{
  "model": "sound classifier",
  "input": "log_mel",
  "depths": [10],
  "lr": 0.0015
}
Rows from block 5, named by matrix and row number. Each number is 128 + 24 x the weight over its row's rms, rounded and kept within 0 to 255. All counts start at 0. After the name is the row's rms in percent of the matrix's.
# mid20: scale 3 width-3 conv, dilation 4 (model.blocks.5.mid.2.0.weight, 80x80x3), inputs 0-26, a 3 kernel for each
mid20.38 072 [141 172 133 134 134 136  57 101 117  67 141 138  87 114 151 105 155  90  98 138  70 117 171 115 135 125 140 204 126 129 128 110 136 144 149 135 161 127 121 109 156 107 104 142  99 148 125 123 163 107 138  43 100 117 135 137 102 134 154 146 126 138 156 106 134 146 149 119 123 128 121 104 103 166 133  92 174 194 142 146 156]
mid20.39 070 [ 80 127 102 114 142 119  90 145 129 124 149 142  91 139 137 142 140  88 171 124 150 105 132 106 123 125 143 108 108 140 141 117 119 157 158 180 142 180 148 122 176 121 124 102 106 109 151 124 116 113 145 127 106 123 129 121 100 133 101 118 126 100 110 126  94  64 122  96 118 106 132 101 132  87  94 118 137 139 129 126  95]
mid20.40 064 [ 87 113  91 209 115 127 127 122 122 180 145 126 156 131 110 127 118 121 103 134 130 118 154 135 157 138 131  92 101 131 105 102 104  98  86 101 185 134 111 113 128 116 133 152 114 106 180 161 127 137 138 120 126 132 140 117 138 111 151 119 136 119 184  56 105 115 127 158 109 110 154 115  91 106 119 126 142 128  95  99 142]
mid20.41 082 [164 153  98 132 113 132 115 144 140  92 117 149 115 123 132 154 135 100 108  99 158 117 138 196 132 118 122 149 121 120 109 116  94 131 119 123 108 131 163 114 118 128 167 106 118 140 121 101 142 131 104  95 133 134 152 134 128 122 116 146 136 136 121  48 132 139 154 114 116  99 116 165 125 110 154 157 127 198 133 161  91]
mid20.42 094 [111 104 110 101 131  86 124 117 124 151 100 109 105 151 136 134 150 148 130 149  81 134 103  94 107 137  89 196 108  82 152 153 134  95 138 134 131 145 117 133 138 134 105 108 119 110 157 145 134  81 110 103 150 129 150 140 101 137 102 140 120 105 119  94 118 127  96 117 137  72 155 111  97 130 122 114 116 135 127  74 123]
mid20.43 111 [129 120 141 112 122 126 212 125 122 108 107 139  59 113 118 140 141 140 168 138 124 159 124 141 162 129 142 124 121 130  98 110 141 117  88 146 130 121 156 108 152  97 103 154 132 123 138 135 177 124 128 204 117 101 160 132 114 182 134 128 133 122 170 203  98 141 105 126 116 178 123 118 136 110 118 132 129 135 153 107 129]
mid20.44 093 [107 147 137 125 113 155 149 137 138 111 126 122 129 112 143 139 139 142 142 145 115  94 144 214  95 127 147  99 139 152  98 122 107  93 136 155 140 138 115 137 132 116 147 118 138 164 105 146 109 128 109  84 137 102 120 126 122 194 113 131 170 121 133  96 137 121  86 119 124 189 132 133 174 101 119 125 131 150 114 132 120]
mid20.45 107 [121 164 103 119 113 160 104 136 143 100 121 146 145 119 132 170 109 111 112 145 120 103 139 150 115 131 145 149 126 131 132 110 147 129 135 162 108 134 131 134 116 102 171 131 147 138 130 111 174  99 123 101 147 113  91 148 180 194 119 127 152 144 136  58 135 145 144 122 106 112 136 123 117 104 107 118 101 124 133 115  84]
mid20.46 108 [124 135 100 132 162  89 105 145 136 117 125 128 124 117 131 125 134 132 144 105 131 138 108 116 147 148 109 145 100 113 128 110  95  83 132 137  93 124 160 144 125 103 106 118 138  82 160 128 118 131 112 126 115 149 104  83 134 132 142 113 148 120 132 182 133 106 130 156 134 198 101 135  77 138 200 134 107 132 108  99 132]
mid20.47 123 [132 131 132 101 124 127 113 137 124 125 123 153 169 110 143  98 145 142 162 131 116 150 109 159  93  79 136 144 121 134 125 139 135 117 126 134 142 148 129 120 119 135  78 133 157  86 129 128  93 131 133 193 129 109 171 146 123  91 118 141 152  95 134 182 104 130 158  80 131  76 121 140 139 103 118 141 117 116 106 116 125]
mid20.48 111 [127 113 161 124 131 139  46 135 151 156 146 139 119 140 129 115 140 113 187 137 112 132 131 122 141 126 166 128 126 152 151  98 142 123 113 160 177 107 117 142 113 122 111 134 146  64 142 154  88 125 126 171 102 123 107 155 127 196 112 127 100 118 149 255  97  81 135 132 129 126 154 127 114 117 123 144 108  99 126 136 138]
mid20.49 129 [ 83 133 139 145 113 106 129 134 126 188 135 106 215 116 141 106 104 145 118 139 121 130 148 121 145 107 136 137 111 125 132 121 156 100 121 142 165 146 136 115 119 128 117 138 143 151 110 149 160 115 137 157 128 118 120 134 148  75 142 142 145 138 120 147 144 135 154 110 109 102 155 133 143 117 127 111 125 143 129 140 139]
mid20.50 103 [143  99 155 141 118 161 149 105 125 107  59 123 101 118 121 138 118  97  94 146 128 113 116 166 148 112 137 102  96 160 130 122  85 130  90 114  93  94 164 149 130 119 124 141 108 121 116 152 153 117 157 139 110 149 156 126 167 132 140 141  91 155 119 106 137 146 103 177 161 117 108 161 144 107 111 156 144 131 128 106 132]
mid20.51 077 [ 91 117 135 129 140 153 140 142 119  97 129 131  82  99 143 134 152 147 108 125 133 152 102 133 148 136 101 156 104 168 132 132 131 111 141 127 106 120 104 149  98 153 158 135 114 141 161 110 156 156 120 149 110 125 115 147 118 141 148 110 120 143 210 119 110 154 120 169 157 137 147 140 128 147 176 128 113 131 173 124 167]
mid20.52 089 [ 69 148 132 130 101 150 184 123 139 232 103  91  91 128 149 105 157 158 112 116 128 161 121 139 153 127 135 133 127 115 145 103 140  97 118 156  92 133 126 132 143 105 144 126 133 105 155 125 116 117 140  91 115 132 116 135 156  59 111 142 138 127 133 172 132 136 117 148 129 158 139 128 171 113 123 143 118 114 116 150 104]
mid20.53 071 [150 124 133 141 122 111 125 148 136 189 138 107  65 113 120 162 144 147 175 125 165 122 135 140 156 112 202 118 118 121 108 109 224 137 110 111 161 113 171 141 163 135 132 132 159 130 118 130 127 153 154 197 137 126 121 129 159 159 135 130  73 137 131 138 163 103 124  95 110 113 125 106 139 127  89 129 132 138 109 104  75]
mid20.54 069 [151 107 124 161 131  88 119 129 140 145 123 134  86 158 138 134 102 129 124 118 102 116 174 157 130  90 125 110 113  90 113 108 144 132 115 134 111  81 123 101  87 109 141 157 119 124 133 135  98 146 127 102 109 112 157  75 125 112 147 124 112 112 181 134 119 118 154 125 118 139  86 178  88 133 165  87 130 149  87 113 130]
mid20.55 134 [ 44 125 184 126 127 152 110 121 128 131 127 133 147 159 123 163 120  98 118 121 113 132 119 112 113 144 167 133 127 134 174 143  75 155 126 114 136 106 142 107 145 132 134 132 115  94 139 105  99 105 129  84 151 137  95 117 179 115 119 127 108 142 129 116  98 165 129 133  71 110 119 158 144  97 202 115 134 106 120 151 102]
mid20.56 128 [139 124 133 115 102 139 192  97 138  82 115 187 116 103 127 139 141 114 110 119 171 107  96 110 108 108 171 139  95 159  90 135 145 129 124 137 108 117 147 119 136 160 127 110 124 127 107 146 174  87 113 158 103 117 131 119  98 134 146 109  74 157 200 180  73  94 131 134 177 130 112 148 143 149 145  84 124 176 117 137 163]
mid20.57 091 [ 88 118 108 128 146 122  65 115 126 155 122 111 108 130 109 154 132 132 139 105 139 135 114 112 147 137 142 167 130  96 120 115 202 126 147 129 185  96 153 132  87 168 142 137 140 102 137 126 138 112 166 140 136 113 126 145 117 204 140 135  98 131 103 178 153  97 151  90 103 171 111 129 114  84 113 109 140 216 131 142 148]
mid20.58 131 [126 137 112 121 116 120 131 112 136 149 131 107 159 113 107 155 144 130 132 147 122  89 112 206 142 162 130  85 117 130 140 139 129 112 106 154 104 139 149 107 134 148 129 156 132 169 112 128 121 128 126 173 101 141 113 138 134 117 127 131 161 132 108 109 136 121  86  69 207 173 118 127 115 111 143 112 143 118 121 109 127]
mid20.59 073 [105 111 112  85 137 195  97 140 130 176 136 100 108 126 158 137 142  93 157 125 119  80 142 145 117 112 105 116 119 125 129 122 165 125 115  96 135 145 136 138 140 123 159 156 142 109 113 153 118 100 140  85 138 134 110 117 146 160 141 125 136 133  78 176 123 102 104 117 137 136 157 168  98 137 152 123 175 120 139 145  66]
mid20.60 064 [139 129 142 117 140  93 138 125 128 132  89 118 158 115 128 150  96 157  82 100 152  93 153 130 185 171 159  96 120 129 139 137 118 101 145 113 126 145 112 132 111 170 139 110 109 109 133 126 124  88 104 129 138  99 105 100 103 108 124 153 151 141  95 113 154 141 112 130 123 128 161  98 132 103 119 109 113 103 140 101 115]
mid20.61 114 [104 106 151 151 129  83  93 132  93 124 124 143  86 134 129 117 146 163 162 130  99 126 130 138 148 120  93 120 126 146 135 130  99 117 115 109 190 125 130 157 116 206  98 107 114 130 133 145 108 130 119 131 121 151 139 125 116 196 117 105  82  97 126 185 113 113 135 134 178 131 154 110 120 131 151 140 136 117 117 125 206]
mid20.62 072 [164 140 116 135 122 186 112 103 136 136 134 138 134  99 141 146 167 101 113 119  97 149 138  94 159 122 104 135 144 151 124 109 136 130 146 159 146 127 145 135  98 138 104 130 148 118 125  81 107 116  88  66 118 123 134 129 143  84 137 136  91 126 150 108 146 137 148 150 112 124 133 145 130 149 246  98 126 155 139 123 155]
mid20.63 105 [134 106 108 112 120 170 128  92 122 152 138 115 121  98 124 144 130 173 129  80 150 115 146 131 126 115 109 102 114 166 113 140 116 132 105  98 123 106 193 144 122 179 130  78 119 166 109 101 165  98 129 151 108 132 107 130 133 105 101 149 130 135 109 127 114 125 161 102  75 143 129 117 150 117 232 131 142 123 144 117 120]
mid20.64 112 [139 146 114 133 104  67  50 133 142 134 132 136 195 143 122 135 119 142 122 162 107 123 112 140 174 138 192 145 151 111 162 111 133 142 130 111 237 119 121 151  88 141 119 107 143 151 128 121 129 125 128 112 128 131 132 137 145 130 138 124 135 132  88 184 123 115 146 104 103 106 124 137 113 143 111 123 108 130 133 132  87]
mid20.65 119 [151 120 120 114 140 112 193 133 158 135 112 140 159 128 133 165 105 107 134 123 111 102 150 151 116 149 126  71 113 125 122 129 128 121 142 133  93 138 127  84 126 180 155 131 126 139 138 132 139 134 121 176  96 123 110 143 164 111 137 116 160 144 100  93 153 113 124 146 123 107 138 123 118 119 150 127 131 107 106 145 125]
mid20.66 096 [124 113 117 116 120 175 106 132 113 139 111 146  76 136 155 151 127 151 127 122 101 114 119 169 125 115 162 125 113 116 143  91 106 142 114  65  92 100 129 119 155 124 157 105 108  88 123 166 144 159 142 124 113 131 117 120 108 160 119 101 108 130 129 155 138 115 147 149 168  93 121 149 143 119  94 140 141 130 133 105  82]
mid20.67 094 [104 147 120 122 124  65 129  99 116 181 107 112 172 111  87 161 113 158 132 144 124 149 125  81 115 134 146 158 140 104 139 116 114 107 131  80  97 109 125 103 142 212 154 104 116 128 131 148 135 140 149 131 129 139 133 112 108 113 155 125 113  81  90 100 164  81  92 131 217 112 127 120 137 148 125 133 123 171 128 139 150]
mid20.68 118 [135 127 127 133 128 200 139 105 116 103 127 124 119 128 117 155 127 117 142 143 111 106 103 205 155 119 110 103 138 113 128 123 108 165 150 117 145 110 106 124 109  97 123 123 142  82 154 154 105 161 156 134 119 116 136 116 121 119 162 105  93 117 126 159 113 138 153 152 121  74 117 171 137 138  74 133 141 201 141 126 114]
mid20.69 147 [124 127 120 110 136 109 187 102 156 105 133 143 108 121 156 112 110 148 148 111 118 125 141 129 131 103 159 107 139 130 132 133 150  96 132 154 133 124  91 129 108 105 134 108 127 101 134 128  93 130 141 173 109 133 114 121 128 158 121 139 123 123 158 178  98 139 126 114 130 113 133 145 179  94  78 142 112 134 131 105 134]
mid20.70 077 [167 110 141 148 111  85 195 130 140 110 135 160  98 117 107 170 133 122 113  90 161 131 155  87 150 150 173 100 107 141 155 140 133 126 146 129 107 151 104 125 105 118 132 145 108 140 124  86 158 139 131 124 145 125 145 126 168 134 105 117  91 129  96 158  97 136 112 140 156 109 108 175 130 148 182 122 144 109 123 146 104]
mid20.71 101 [186 128  96 131 115 114 209 104 186 140 123 145  96 115 146 140 121 153 139 147 127 121 139 131 133  98 106 105 132 132 112 102 124 110 130 154 164 136 143 110 116 180 102 157 143 160 102 129 188 133 102 192 138 104 125 117 122 184 155  75 160 116 139 147 111 121 129 145 174 123 146  97 141 103 157 114 101 131 118 120 169]
mid20.72 082 [ 93 138 124 150 141 136 129 101 107 157 152 123 104 118 159 141 120 121 124 139 111  77 120 213 133 120 154 160 123  97 132 119 157 121 173 129 108 139 103 141 124 122 130 105 130 139 130 129 153 121 134  49 127 103 124 155 123 145 109 134 120 113 117  92 153 120 101  91  68 144 130 134 110 120  73 138 144 204 117 136 115]
mid20.73 114 [106 138 131 176 138  86 125 125 103 140 105 144 178 115 129 122 131 154 114 133 110 153 141 111 132 111 138 200 139 112 133 142 100 102 152 126 173 118 127  68 139 197 148 143 122 110 127 120 134 135 126 195 116 113 101 167  97 136 160 136 131 125 134  98 148 141  87 102 212  59 138  98 127 143 116 116 121 157  81 150 185]
mid20.74 083 [126 126 144 116 138 135 119  97 129 101 121  92  83 140 115 123 130 101 170  82 168 170 152 120 137 130  76 122 147 104 134 148 178 140 169 158 162 133 169 139  98 119 146 120 136  83 138 107 104 121 122 154 137 151 158 142 132 185 158 126 119 114 105 196 139 109 128 138 151 158 130 104  82 110 164 152 126 105 144 132 120]
mid20.75 129 [164 120  86  96 132 157 160 128 128 128 168 114  54 128 133 138 128 129 133 111 142 117 128 188 128 103 147 107 128 121 121 137 123 122 151 129 132 151 106 133 103  99 131 120 136 182  83 144 170  91 123 197  95 107 109 130 182 132 110 118 134 129 106 128 148 124 155 122  87 129 102 160 141 166 120 133 132 176 113 125 135]
mid20.76 126 [137 121 106 102 150 141 195 136 135 127 151 119 177 153 121 218 120  76 113 127 138 120 133 123 105 145 149  96 123 145 123 132 126  98 133 117  63 144 145 100 150  99 176 125  86  85 148 138 123 103 139 162 141 107  94 120 130 136 138 128 146 111 102 117 157 108  78 125 108  86 154 137 153 109 117 109 161 134 124 119 134]
mid20.77 077 [114 131 142 127 128  89 161 155 108  98 140 120  98 136 104 111 146 106 149 188 130 132 123 117 120 145 132 101 121 124 109 113  86 121 133 140  94 139  63 117 119 157 148  97 127 128 128  84  90 153 143  98 178 158 128 143 123 142 143 142 108 110 124 162 133  99 130 140 142  93 137 134 136 137 147 129 104 134 123 155 151]