A small sound classifier, trained from scratch.
Model: 3.03M parameters, log mel input.
Data: 39062 training examples, 60.0 epochs.
Rows from block 3, named by matrix and row number. Each number is 50 + 15 x the weight over its row's rms, rounded and kept within 0 to 99. All counts start at 0. After the name is the row's rms in percent of the matrix's.
# c10: first pointwise conv (model.blocks.3.c1.0.weight, 320x320x1), inputs 160-319
c10.208 090:49 43 98 44 52 40 54 59 49 57 26 36 56 44 53 33 62 34 47 34 55 47 49 51 47 56 72 74 71 62 37 37 65 50 45 36 52 52 46 95 44 45 65 53 23 53 36 32 50 57 58 40 17 26 42 48 11 55 39 44 25 39 56 70 39 45 70 29 34 28 62 26 68 62 40 27 62 54 42 36 46 20 56 12 92 69 52 70 42 48 50 65 66 67 33 49 73 36 75 32 29 46 43 55 29 56 66 63 42 40 40 35 44 55 43 68 48 46 69 43 44 78 58 43 37 52 40 69 64 67 38 41 36 39 25 47 50 44 41 45 30 34 75 64 68 41 64 40 58 50 83 39 50 75 28 57 43 62 40 56
c10.209 080:48 70 43 26 55 29 60 60 54 56 74 48 78 43 75 49 42 54 53 48 85 43 51 55 21 55 50 55 49 66 55 47 80 55 57 48 56 69 48 44 37 57 31 40 65 20 53 57 33 43 49 49 49 25 29 42 89 46 36 36 49 69 31 47 60 28 49 22 58 34 45 77 51 46 71 39 39 23 56 61 47 62 48 36 27 38 52 54 76 58 59 52 60 46 30 19 53 49 64 67 56 43 38 55 52 67 59 32 73 47 55 69 23 59 61 13 34 56 41 48 52 53 52 56 44 25 61 21 00 30 46 75 23 40 75 43 59 59 48 42 45 66 57 25 61 58 30 55 41 57 52 83 35 60 59 42 71 66 72 42
c10.210 125:61 53 48 40 54 22 66 41 09 58 39 56 48 37 62 64 47 56 58 43 76 50 74 52 39 46 42 48 46 48 54 57 59 74 19 55 75 54 55 35 33 53 43 63 37 52 47 40 47 32 53 62 45 02 73 51 65 64 60 59 50 44 46 32 60 61 74 48 59 62 43 68 54 30 56 59 38 44 55 67 54 87 45 59 63 37 40 72 64 38 77 50 38 37 38 41 57 53 28 34 35 37 63 67 59 66 60 45 21 51 89 48 65 25 49 27 42 50 44 46 42 46 41 18 45 52 68 18 48 40 53 55 33 59 66 99 49 35 58 30 43 71 70 52 57 41 39 37 48 36 25 33 50 71 51 45 64 71 59 45
c10.211 098:39 54 33 47 63 40 83 81 50 61 68 41 69 47 57 34 57 30 49 42 54 51 51 49 74 37 39 40 56 57 26 48 51 35 72 46 41 57 51 65 46 39 32 36 43 39 22 75 51 31 41 65 65 49 80 70 35 55 81 41 29 56 38 59 42 54 57 43 61 24 62 51 67 50 28 40 71 64 41 51 58 64 77 21 44 56 65 32 34 42 52 70 87 73 75 50 20 13 52 69 26 56 56 63 56 51 71 48 63 66 28 61 58 50 53 43 55 48 49 55 62 42 84 55 73 50 62 43 57 81 66 22 27 63 46 68 57 69 46 32 53 84 42 72 63 48 44 43 34 66 83 74 46 62 64 54 67 54 53 54
c10.212 107:49 41 31 64 34 55 60 71 57 70 98 35 47 43 44 27 51 24 17 22 51 60 28 72 68 66 21 46 57 55 36 46 62 66 64 67 29 43 55 42 55 50 51 47 69 30 71 59 42 27 42 92 57 33 38 83 47 60 46 64 63 56 26 46 43 52 67 36 61 62 44 51 65 48 43 33 44 46 42 66 37 39 50 61 61 53 46 56 46 35 42 40 48 69 68 40 45 42 63 38 71 56 34 52 76 74 48 30 59 58 56 21 51 73 39 53 30 78 54 41 54 58 70 53 71 60 43 34 52 55 56 41 46 57 29 78 46 43 28 73 59 78 69 63 60 67 35 68 56 36 52 48 48 62 74 31 53 59 62 44
c10.213 080:30 63 62 55 83 51 53 43 41 55 48 57 71 28 40 47 57 62 47 46 72 65 51 64 51 35 34 39 65 24 56 47 24 47 63 42 53 65 53 52 41 49 52 37 54 68 42 48 48 78 49 47 72 58 65 61 51 22 48 68 27 43 68 23 26 45 40 54 58 47 49 57 75 62 46 57 62 46 50 34 32 53 20 50 61 60 44 38 58 34 63 57 69 51 49 56 29 60 61 59 79 36 64 51 54 53 24 75 23 48 60 55 50 33 56 66 92 42 24 67 43 24 69 69 41 33 64 65 48 40 61 41 66 39 48 24 36 41 43 27 87 53 54 47 69 31 45 55 67 48 24 45 66 28 51 51 67 35 27 46
c10.214 090:63 61 37 70 49 35 53 44 32 63 39 41 43 40 40 51 40 44 50 36 45 28 40 33 18 75 67 69 57 49 45 35 46 38 49 34 38 60 36 74 49 73 78 64 40 44 54 54 47 68 56 59 13 33 56 50 43 61 68 76 58 59 61 56 52 30 17 63 39 54 58 55 56 32 66 92 64 30 47 42 38 26 51 54 81 52 58 45 50 14 59 54 69 45 32 54 17 50 61 31 42 72 62 61 45 49 34 60 55 61 46 65 58 49 35 64 69 34 78 50 56 45 47 57 32 54 65 43 76 32 59 60 83 81 30 00 54 47 47 38 28 33 15 57 44 41 20 69 38 38 78 51 52 15 58 39 43 51 59 54
c10.215 091:34 47 28 69 32 50 56 37 59 50 59 53 49 38 56 71 55 61 66 65 53 26 44 63 48 77 43 48 74 24 52 32 65 77 69 23 46 33 64 69 24 56 39 57 54 26 62 20 56 58 67 65 38 63 55 49 52 80 54 50 52 64 61 36 40 22 30 60 55 46 66 47 63 41 40 54 39 52 82 67 49 62 23 48 46 64 64 33 53 26 55 34 47 49 40 40 43 74 40 64 30 38 52 60 31 50 61 86 58 48 74 48 43 27 82 55 42 51 65 60 54 56 43 44 34 50 67 45 35 29 47 41 57 51 66 16 66 50 37 53 58 60 38 56 78 27 40 40 54 76 39 52 55 39 63 74 41 47 49 57
c10.216 107:95 53 81 71 53 63 50 65 52 66 46 40 70 58 61 46 67 48 51 35 27 72 64 61 33 43 51 50 13 53 49 53 44 51 44 50 46 61 35 78 30 43 48 64 46 42 42 55 56 67 68 43 47 61 76 81 34 51 44 37 27 44 85 49 42 36 51 52 54 35 63 31 47 39 55 21 66 45 42 49 60 27 31 75 65 45 62 30 48 33 50 53 62 36 43 52 68 11 33 29 45 26 37 54 62 42 59 65 73 68 51 30 43 55 38 31 53 27 55 49 77 61 35 67 54 49 48 57 45 34 72 34 99 64 28 30 45 52 45 63 62 67 37 47 56 53 58 43 48 31 62 66 32 61 47 89 44 46 34 57
c10.217 139:60 37 44 30 50 45 45 54 47 44 44 57 56 66 50 20 38 41 44 44 35 50 53 86 73 71 39 40 49 88 32 42 27 19 54 40 49 68 22 27 54 60 42 56 43 34 39 43 51 45 39 64 41 28 39 25 68 53 72 46 36 44 36 58 16 43 57 40 42 28 71 48 69 45 55 29 41 54 45 36 60 51 29 47 68 65 65 54 33 64 75 63 66 76 34 49 39 43 36 42 57 81 60 82 29 72 40 51 91 47 32 34 39 67 45 61 43 42 35 18 52 42 58 62 36 54 68 50 53 50 63 40 63 46 50 69 66 31 54 34 48 61 56 49 65 54 67 63 39 50 42 34 47 48 48 43 65 36 47 57
c10.218 101:35 36 59 50 53 38 54 85 55 31 54 66 52 64 51 78 55 26 42 56 38 64 62 50 56 64 41 49 52 56 51 51 57 95 26 58 67 60 50 84 47 60 73 20 48 70 39 64 58 41 52 36 42 50 47 27 49 63 37 51 68 53 60 34 51 35 29 37 39 43 60 29 43 41 41 83 52 30 63 61 50 10 63 62 48 66 44 51 38 49 21 37 47 81 46 41 54 66 47 50 27 79 59 44 66 41 65 66 20 59 49 52 63 56 27 43 37 50 49 60 38 56 63 29 75 54 53 62 76 48 39 51 38 61 44 57 57 18 50 60 28 18 66 57 29 53 30 69 39 47 88 57 37 50 38 32 54 38 68 60
c10.219 096:43 66 29 67 47 53 57 35 44 64 27 74 57 37 48 64 47 78 73 59 80 31 61 43 39 43 31 46 46 38 43 47 71 60 58 32 44 52 43 48 42 49 34 60 79 39 52 61 61 34 31 45 61 54 85 60 38 51 40 31 46 32 47 56 48 64 53 51 37 55 47 75 45 59 43 41 56 62 45 65 28 55 62 27 56 50 53 58 53 71 73 43 52 55 39 33 49 13 71 15 50 58 15 48 52 58 60 76 29 81 79 66 65 54 42 73 41 40 61 37 39 58 71 40 59 59 51 57 52 46 48 83 46 58 60 49 69 43 62 46 54 58 66 54 64 52 44 38 30 76 58 39 64 58 51 44 45 31 44 52
c10.220 105:59 54 56 85 37 67 59 26 36 71 48 49 79 64 47 54 91 46 42 13 52 43 47 48 43 44 55 41 33 44 23 45 48 70 60 17 42 64 58 45 61 55 55 33 43 44 70 43 33 27 60 47 73 71 72 73 42 50 54 45 66 43 80 36 35 50 41 51 54 53 38 26 63 40 46 21 41 57 53 54 60 23 41 54 19 52 69 46 55 47 38 45 74 50 37 65 49 12 54 44 44 42 39 18 23 03 69 70 55 63 37 65 59 65 70 40 32 55 62 55 47 56 57 47 40 55 47 39 42 55 38 25 64 45 65 63 53 39 54 47 22 43 52 78 63 63 66 32 35 47 76 60 49 64 81 62 60 61 40 45
c10.221 099:36 54 55 47 42 56 29 35 64 46 27 51 41 42 69 68 57 64 45 58 48 58 67 64 71 40 60 61 36 41 51 44 34 42 84 82 14 45 39 55 38 56 49 80 44 43 37 36 70 70 45 50 52 70 51 53 54 46 46 44 50 35 48 32 39 33 52 39 62 71 63 31 65 49 66 39 71 51 78 40 55 60 47 67 64 69 57 80 38 58 63 75 48 69 44 15 31 51 76 47 65 54 48 61 55 59 55 39 19 36 62 74 61 64 65 46 52 43 34 33 47 25 25 56 72 67 25 58 27 26 31 44 67 26 47 72 74 39 52 35 41 63 44 59 35 60 57 56 36 32 24 48 47 56 31 27 20 49 51 51
c10.222 090:70 58 59 54 30 26 59 44 69 20 60 54 72 39 53 44 61 77 69 61 68 64 49 63 65 68 56 55 48 55 72 40 44 66 67 66 45 63 58 29 80 42 49 58 47 35 46 18 66 81 61 49 60 67 30 70 64 64 47 36 53 43 37 45 54 32 54 62 34 25 59 48 49 61 56 21 72 62 67 48 77 56 53 50 43 52 53 67 38 51 74 48 66 43 58 38 63 50 69 40 63 43 47 62 70 54 41 71 58 44 52 48 48 62 54 46 45 64 12 36 53 16 52 39 97 66 20 53 33 63 37 35 41 42 48 43 51 59 66 66 66 52 75 52 38 64 26 84 35 47 17 36 35 59 38 60 50 55 62 41
c10.223 091:28 28 61 61 47 40 53 80 39 68 25 75 74 62 34 62 30 82 31 60 54 54 49 55 42 43 57 36 60 35 45 61 49 28 45 22 23 67 52 50 32 25 58 42 51 18 82 46 63 41 47 45 61 67 60 42 43 60 43 65 56 47 38 81 69 50 19 41 33 62 35 99 59 56 61 60 28 45 36 59 57 58 68 34 36 71 44 29 49 52 65 56 39 52 51 49 65 72 64 39 33 76 18 44 43 46 71 23 72 61 49 52 38 74 61 36 38 61 68 32 51 56 25 55 39 63 54 62 37 53 68 38 63 28 18 31 39 50 55 53 61 53 42 73 62 64 32 82 48 53 50 59 45 66 42 55 49 61 53 57
c10.224 094:50 45 40 42 32 45 39 45 52 37 56 54 27 33 54 39 62 34 26 65 41 52 57 43 59 33 00 44 56 06 42 27 26 58 50 67 29 36 51 41 45 64 02 67 51 40 30 41 62 33 43 49 69 41 41 77 48 42 55 26 62 71 50 51 62 46 40 38 36 48 78 44 52 64 57 06 44 72 29 36 84 45 52 93 36 56 71 52 44 54 46 59 72 54 32 33 47 71 60 58 32 60 44 31 93 53 29 41 38 47 66 59 78 40 52 48 61 60 67 49 36 28 33 64 31 52 73 75 36 43 54 62 43 28 49 35 43 39 55 30 73 64 38 55 48 30 42 11 54 36 49 52 75 80 32 43 56 56 57 67
c10.225 089:37 45 45 70 56 38 29 48 78 50 39 39 40 64 34 26 29 64 52 20 52 40 14 28 34 61 31 34 54 66 63 46 36 47 41 40 23 51 60 52 53 57 73 45 35 48 68 52 58 62 59 47 61 46 41 47 41 37 37 63 29 50 33 48 55 75 57 72 64 83 30 67 49 43 60 43 40 47 30 61 45 73 36 60 71 60 51 22 66 41 69 48 47 47 56 75 77 67 61 67 63 73 47 34 41 66 33 37 53 78 43 58 28 40 56 61 45 58 35 53 41 61 72 54 50 04 63 51 73 31 37 42 49 56 27 44 41 57 54 42 27 50 59 37 62 47 43 72 44 48 68 51 51 57 56 48 58 59 23 58
c10.226 122:19 42 53 66 54 71 62 64 40 40 74 55 40 45 71 61 30 65 46 59 26 57 47 64 61 49 30 48 23 57 31 50 39 47 43 48 49 66 54 55 52 52 53 47 27 61 29 56 50 74 42 62 44 35 66 44 48 34 60 53 61 51 61 49 23 47 55 46 64 48 82 57 51 60 38 44 57 54 65 42 50 08 64 43 44 22 46 41 50 69 68 70 73 75 43 69 70 56 51 59 52 89 60 71 13 54 33 23 23 35 23 51 42 45 54 26 47 39 31 35 20 57 35 67 37 37 57 60 47 39 47 45 61 49 36 62 53 47 61 31 43 68 65 52 44 65 55 66 20 32 16 46 47 47 56 36 58 55 50 41
c10.227 107:34 48 54 69 68 68 65 75 44 37 60 44 68 67 54 35 64 55 50 53 53 53 59 22 55 57 70 56 33 76 49 66 71 48 47 61 48 50 39 29 75 23 37 47 44 39 47 60 56 72 61 33 56 73 53 68 51 49 67 40 18 48 35 69 57 43 29 51 76 76 45 34 67 53 34 35 52 79 60 49 37 71 79 64 52 65 67 73 37 07 56 58 25 58 42 27 43 63 29 49 63 56 46 40 27 45 53 41 52 55 51 40 34 44 54 53 32 31 46 65 55 19 64 15 81 63 37 54 21 72 43 32 25 39 61 65 79 64 50 76 57 57 74 40 51 43 70 52 45 63 51 65 45 60 56 52 25 44 68 64
c10.228 098:55 47 51 60 64 47 48 46 52 50 35 34 43 54 54 62 72 67 35 51 46 48 41 53 43 68 34 25 34 36 49 56 52 38 62 33 42 18 56 65 35 45 64 29 51 45 26 27 79 30 35 52 72 49 57 43 72 60 53 59 65 41 54 70 39 73 48 51 43 65 38 70 20 59 44 68 50 37 46 63 47 44 37 41 48 73 64 40 59 67 64 34 40 33 63 47 16 57 48 41 46 70 17 40 42 50 49 54 47 61 43 49 41 37 64 53 60 59 63 38 65 41 17 33 58 48 47 45 70 29 59 30 56 83 70 53 62 16 63 13 19 25 50 64 71 39 30 57 66 41 40 50 50 28 56 21 42 59 57 70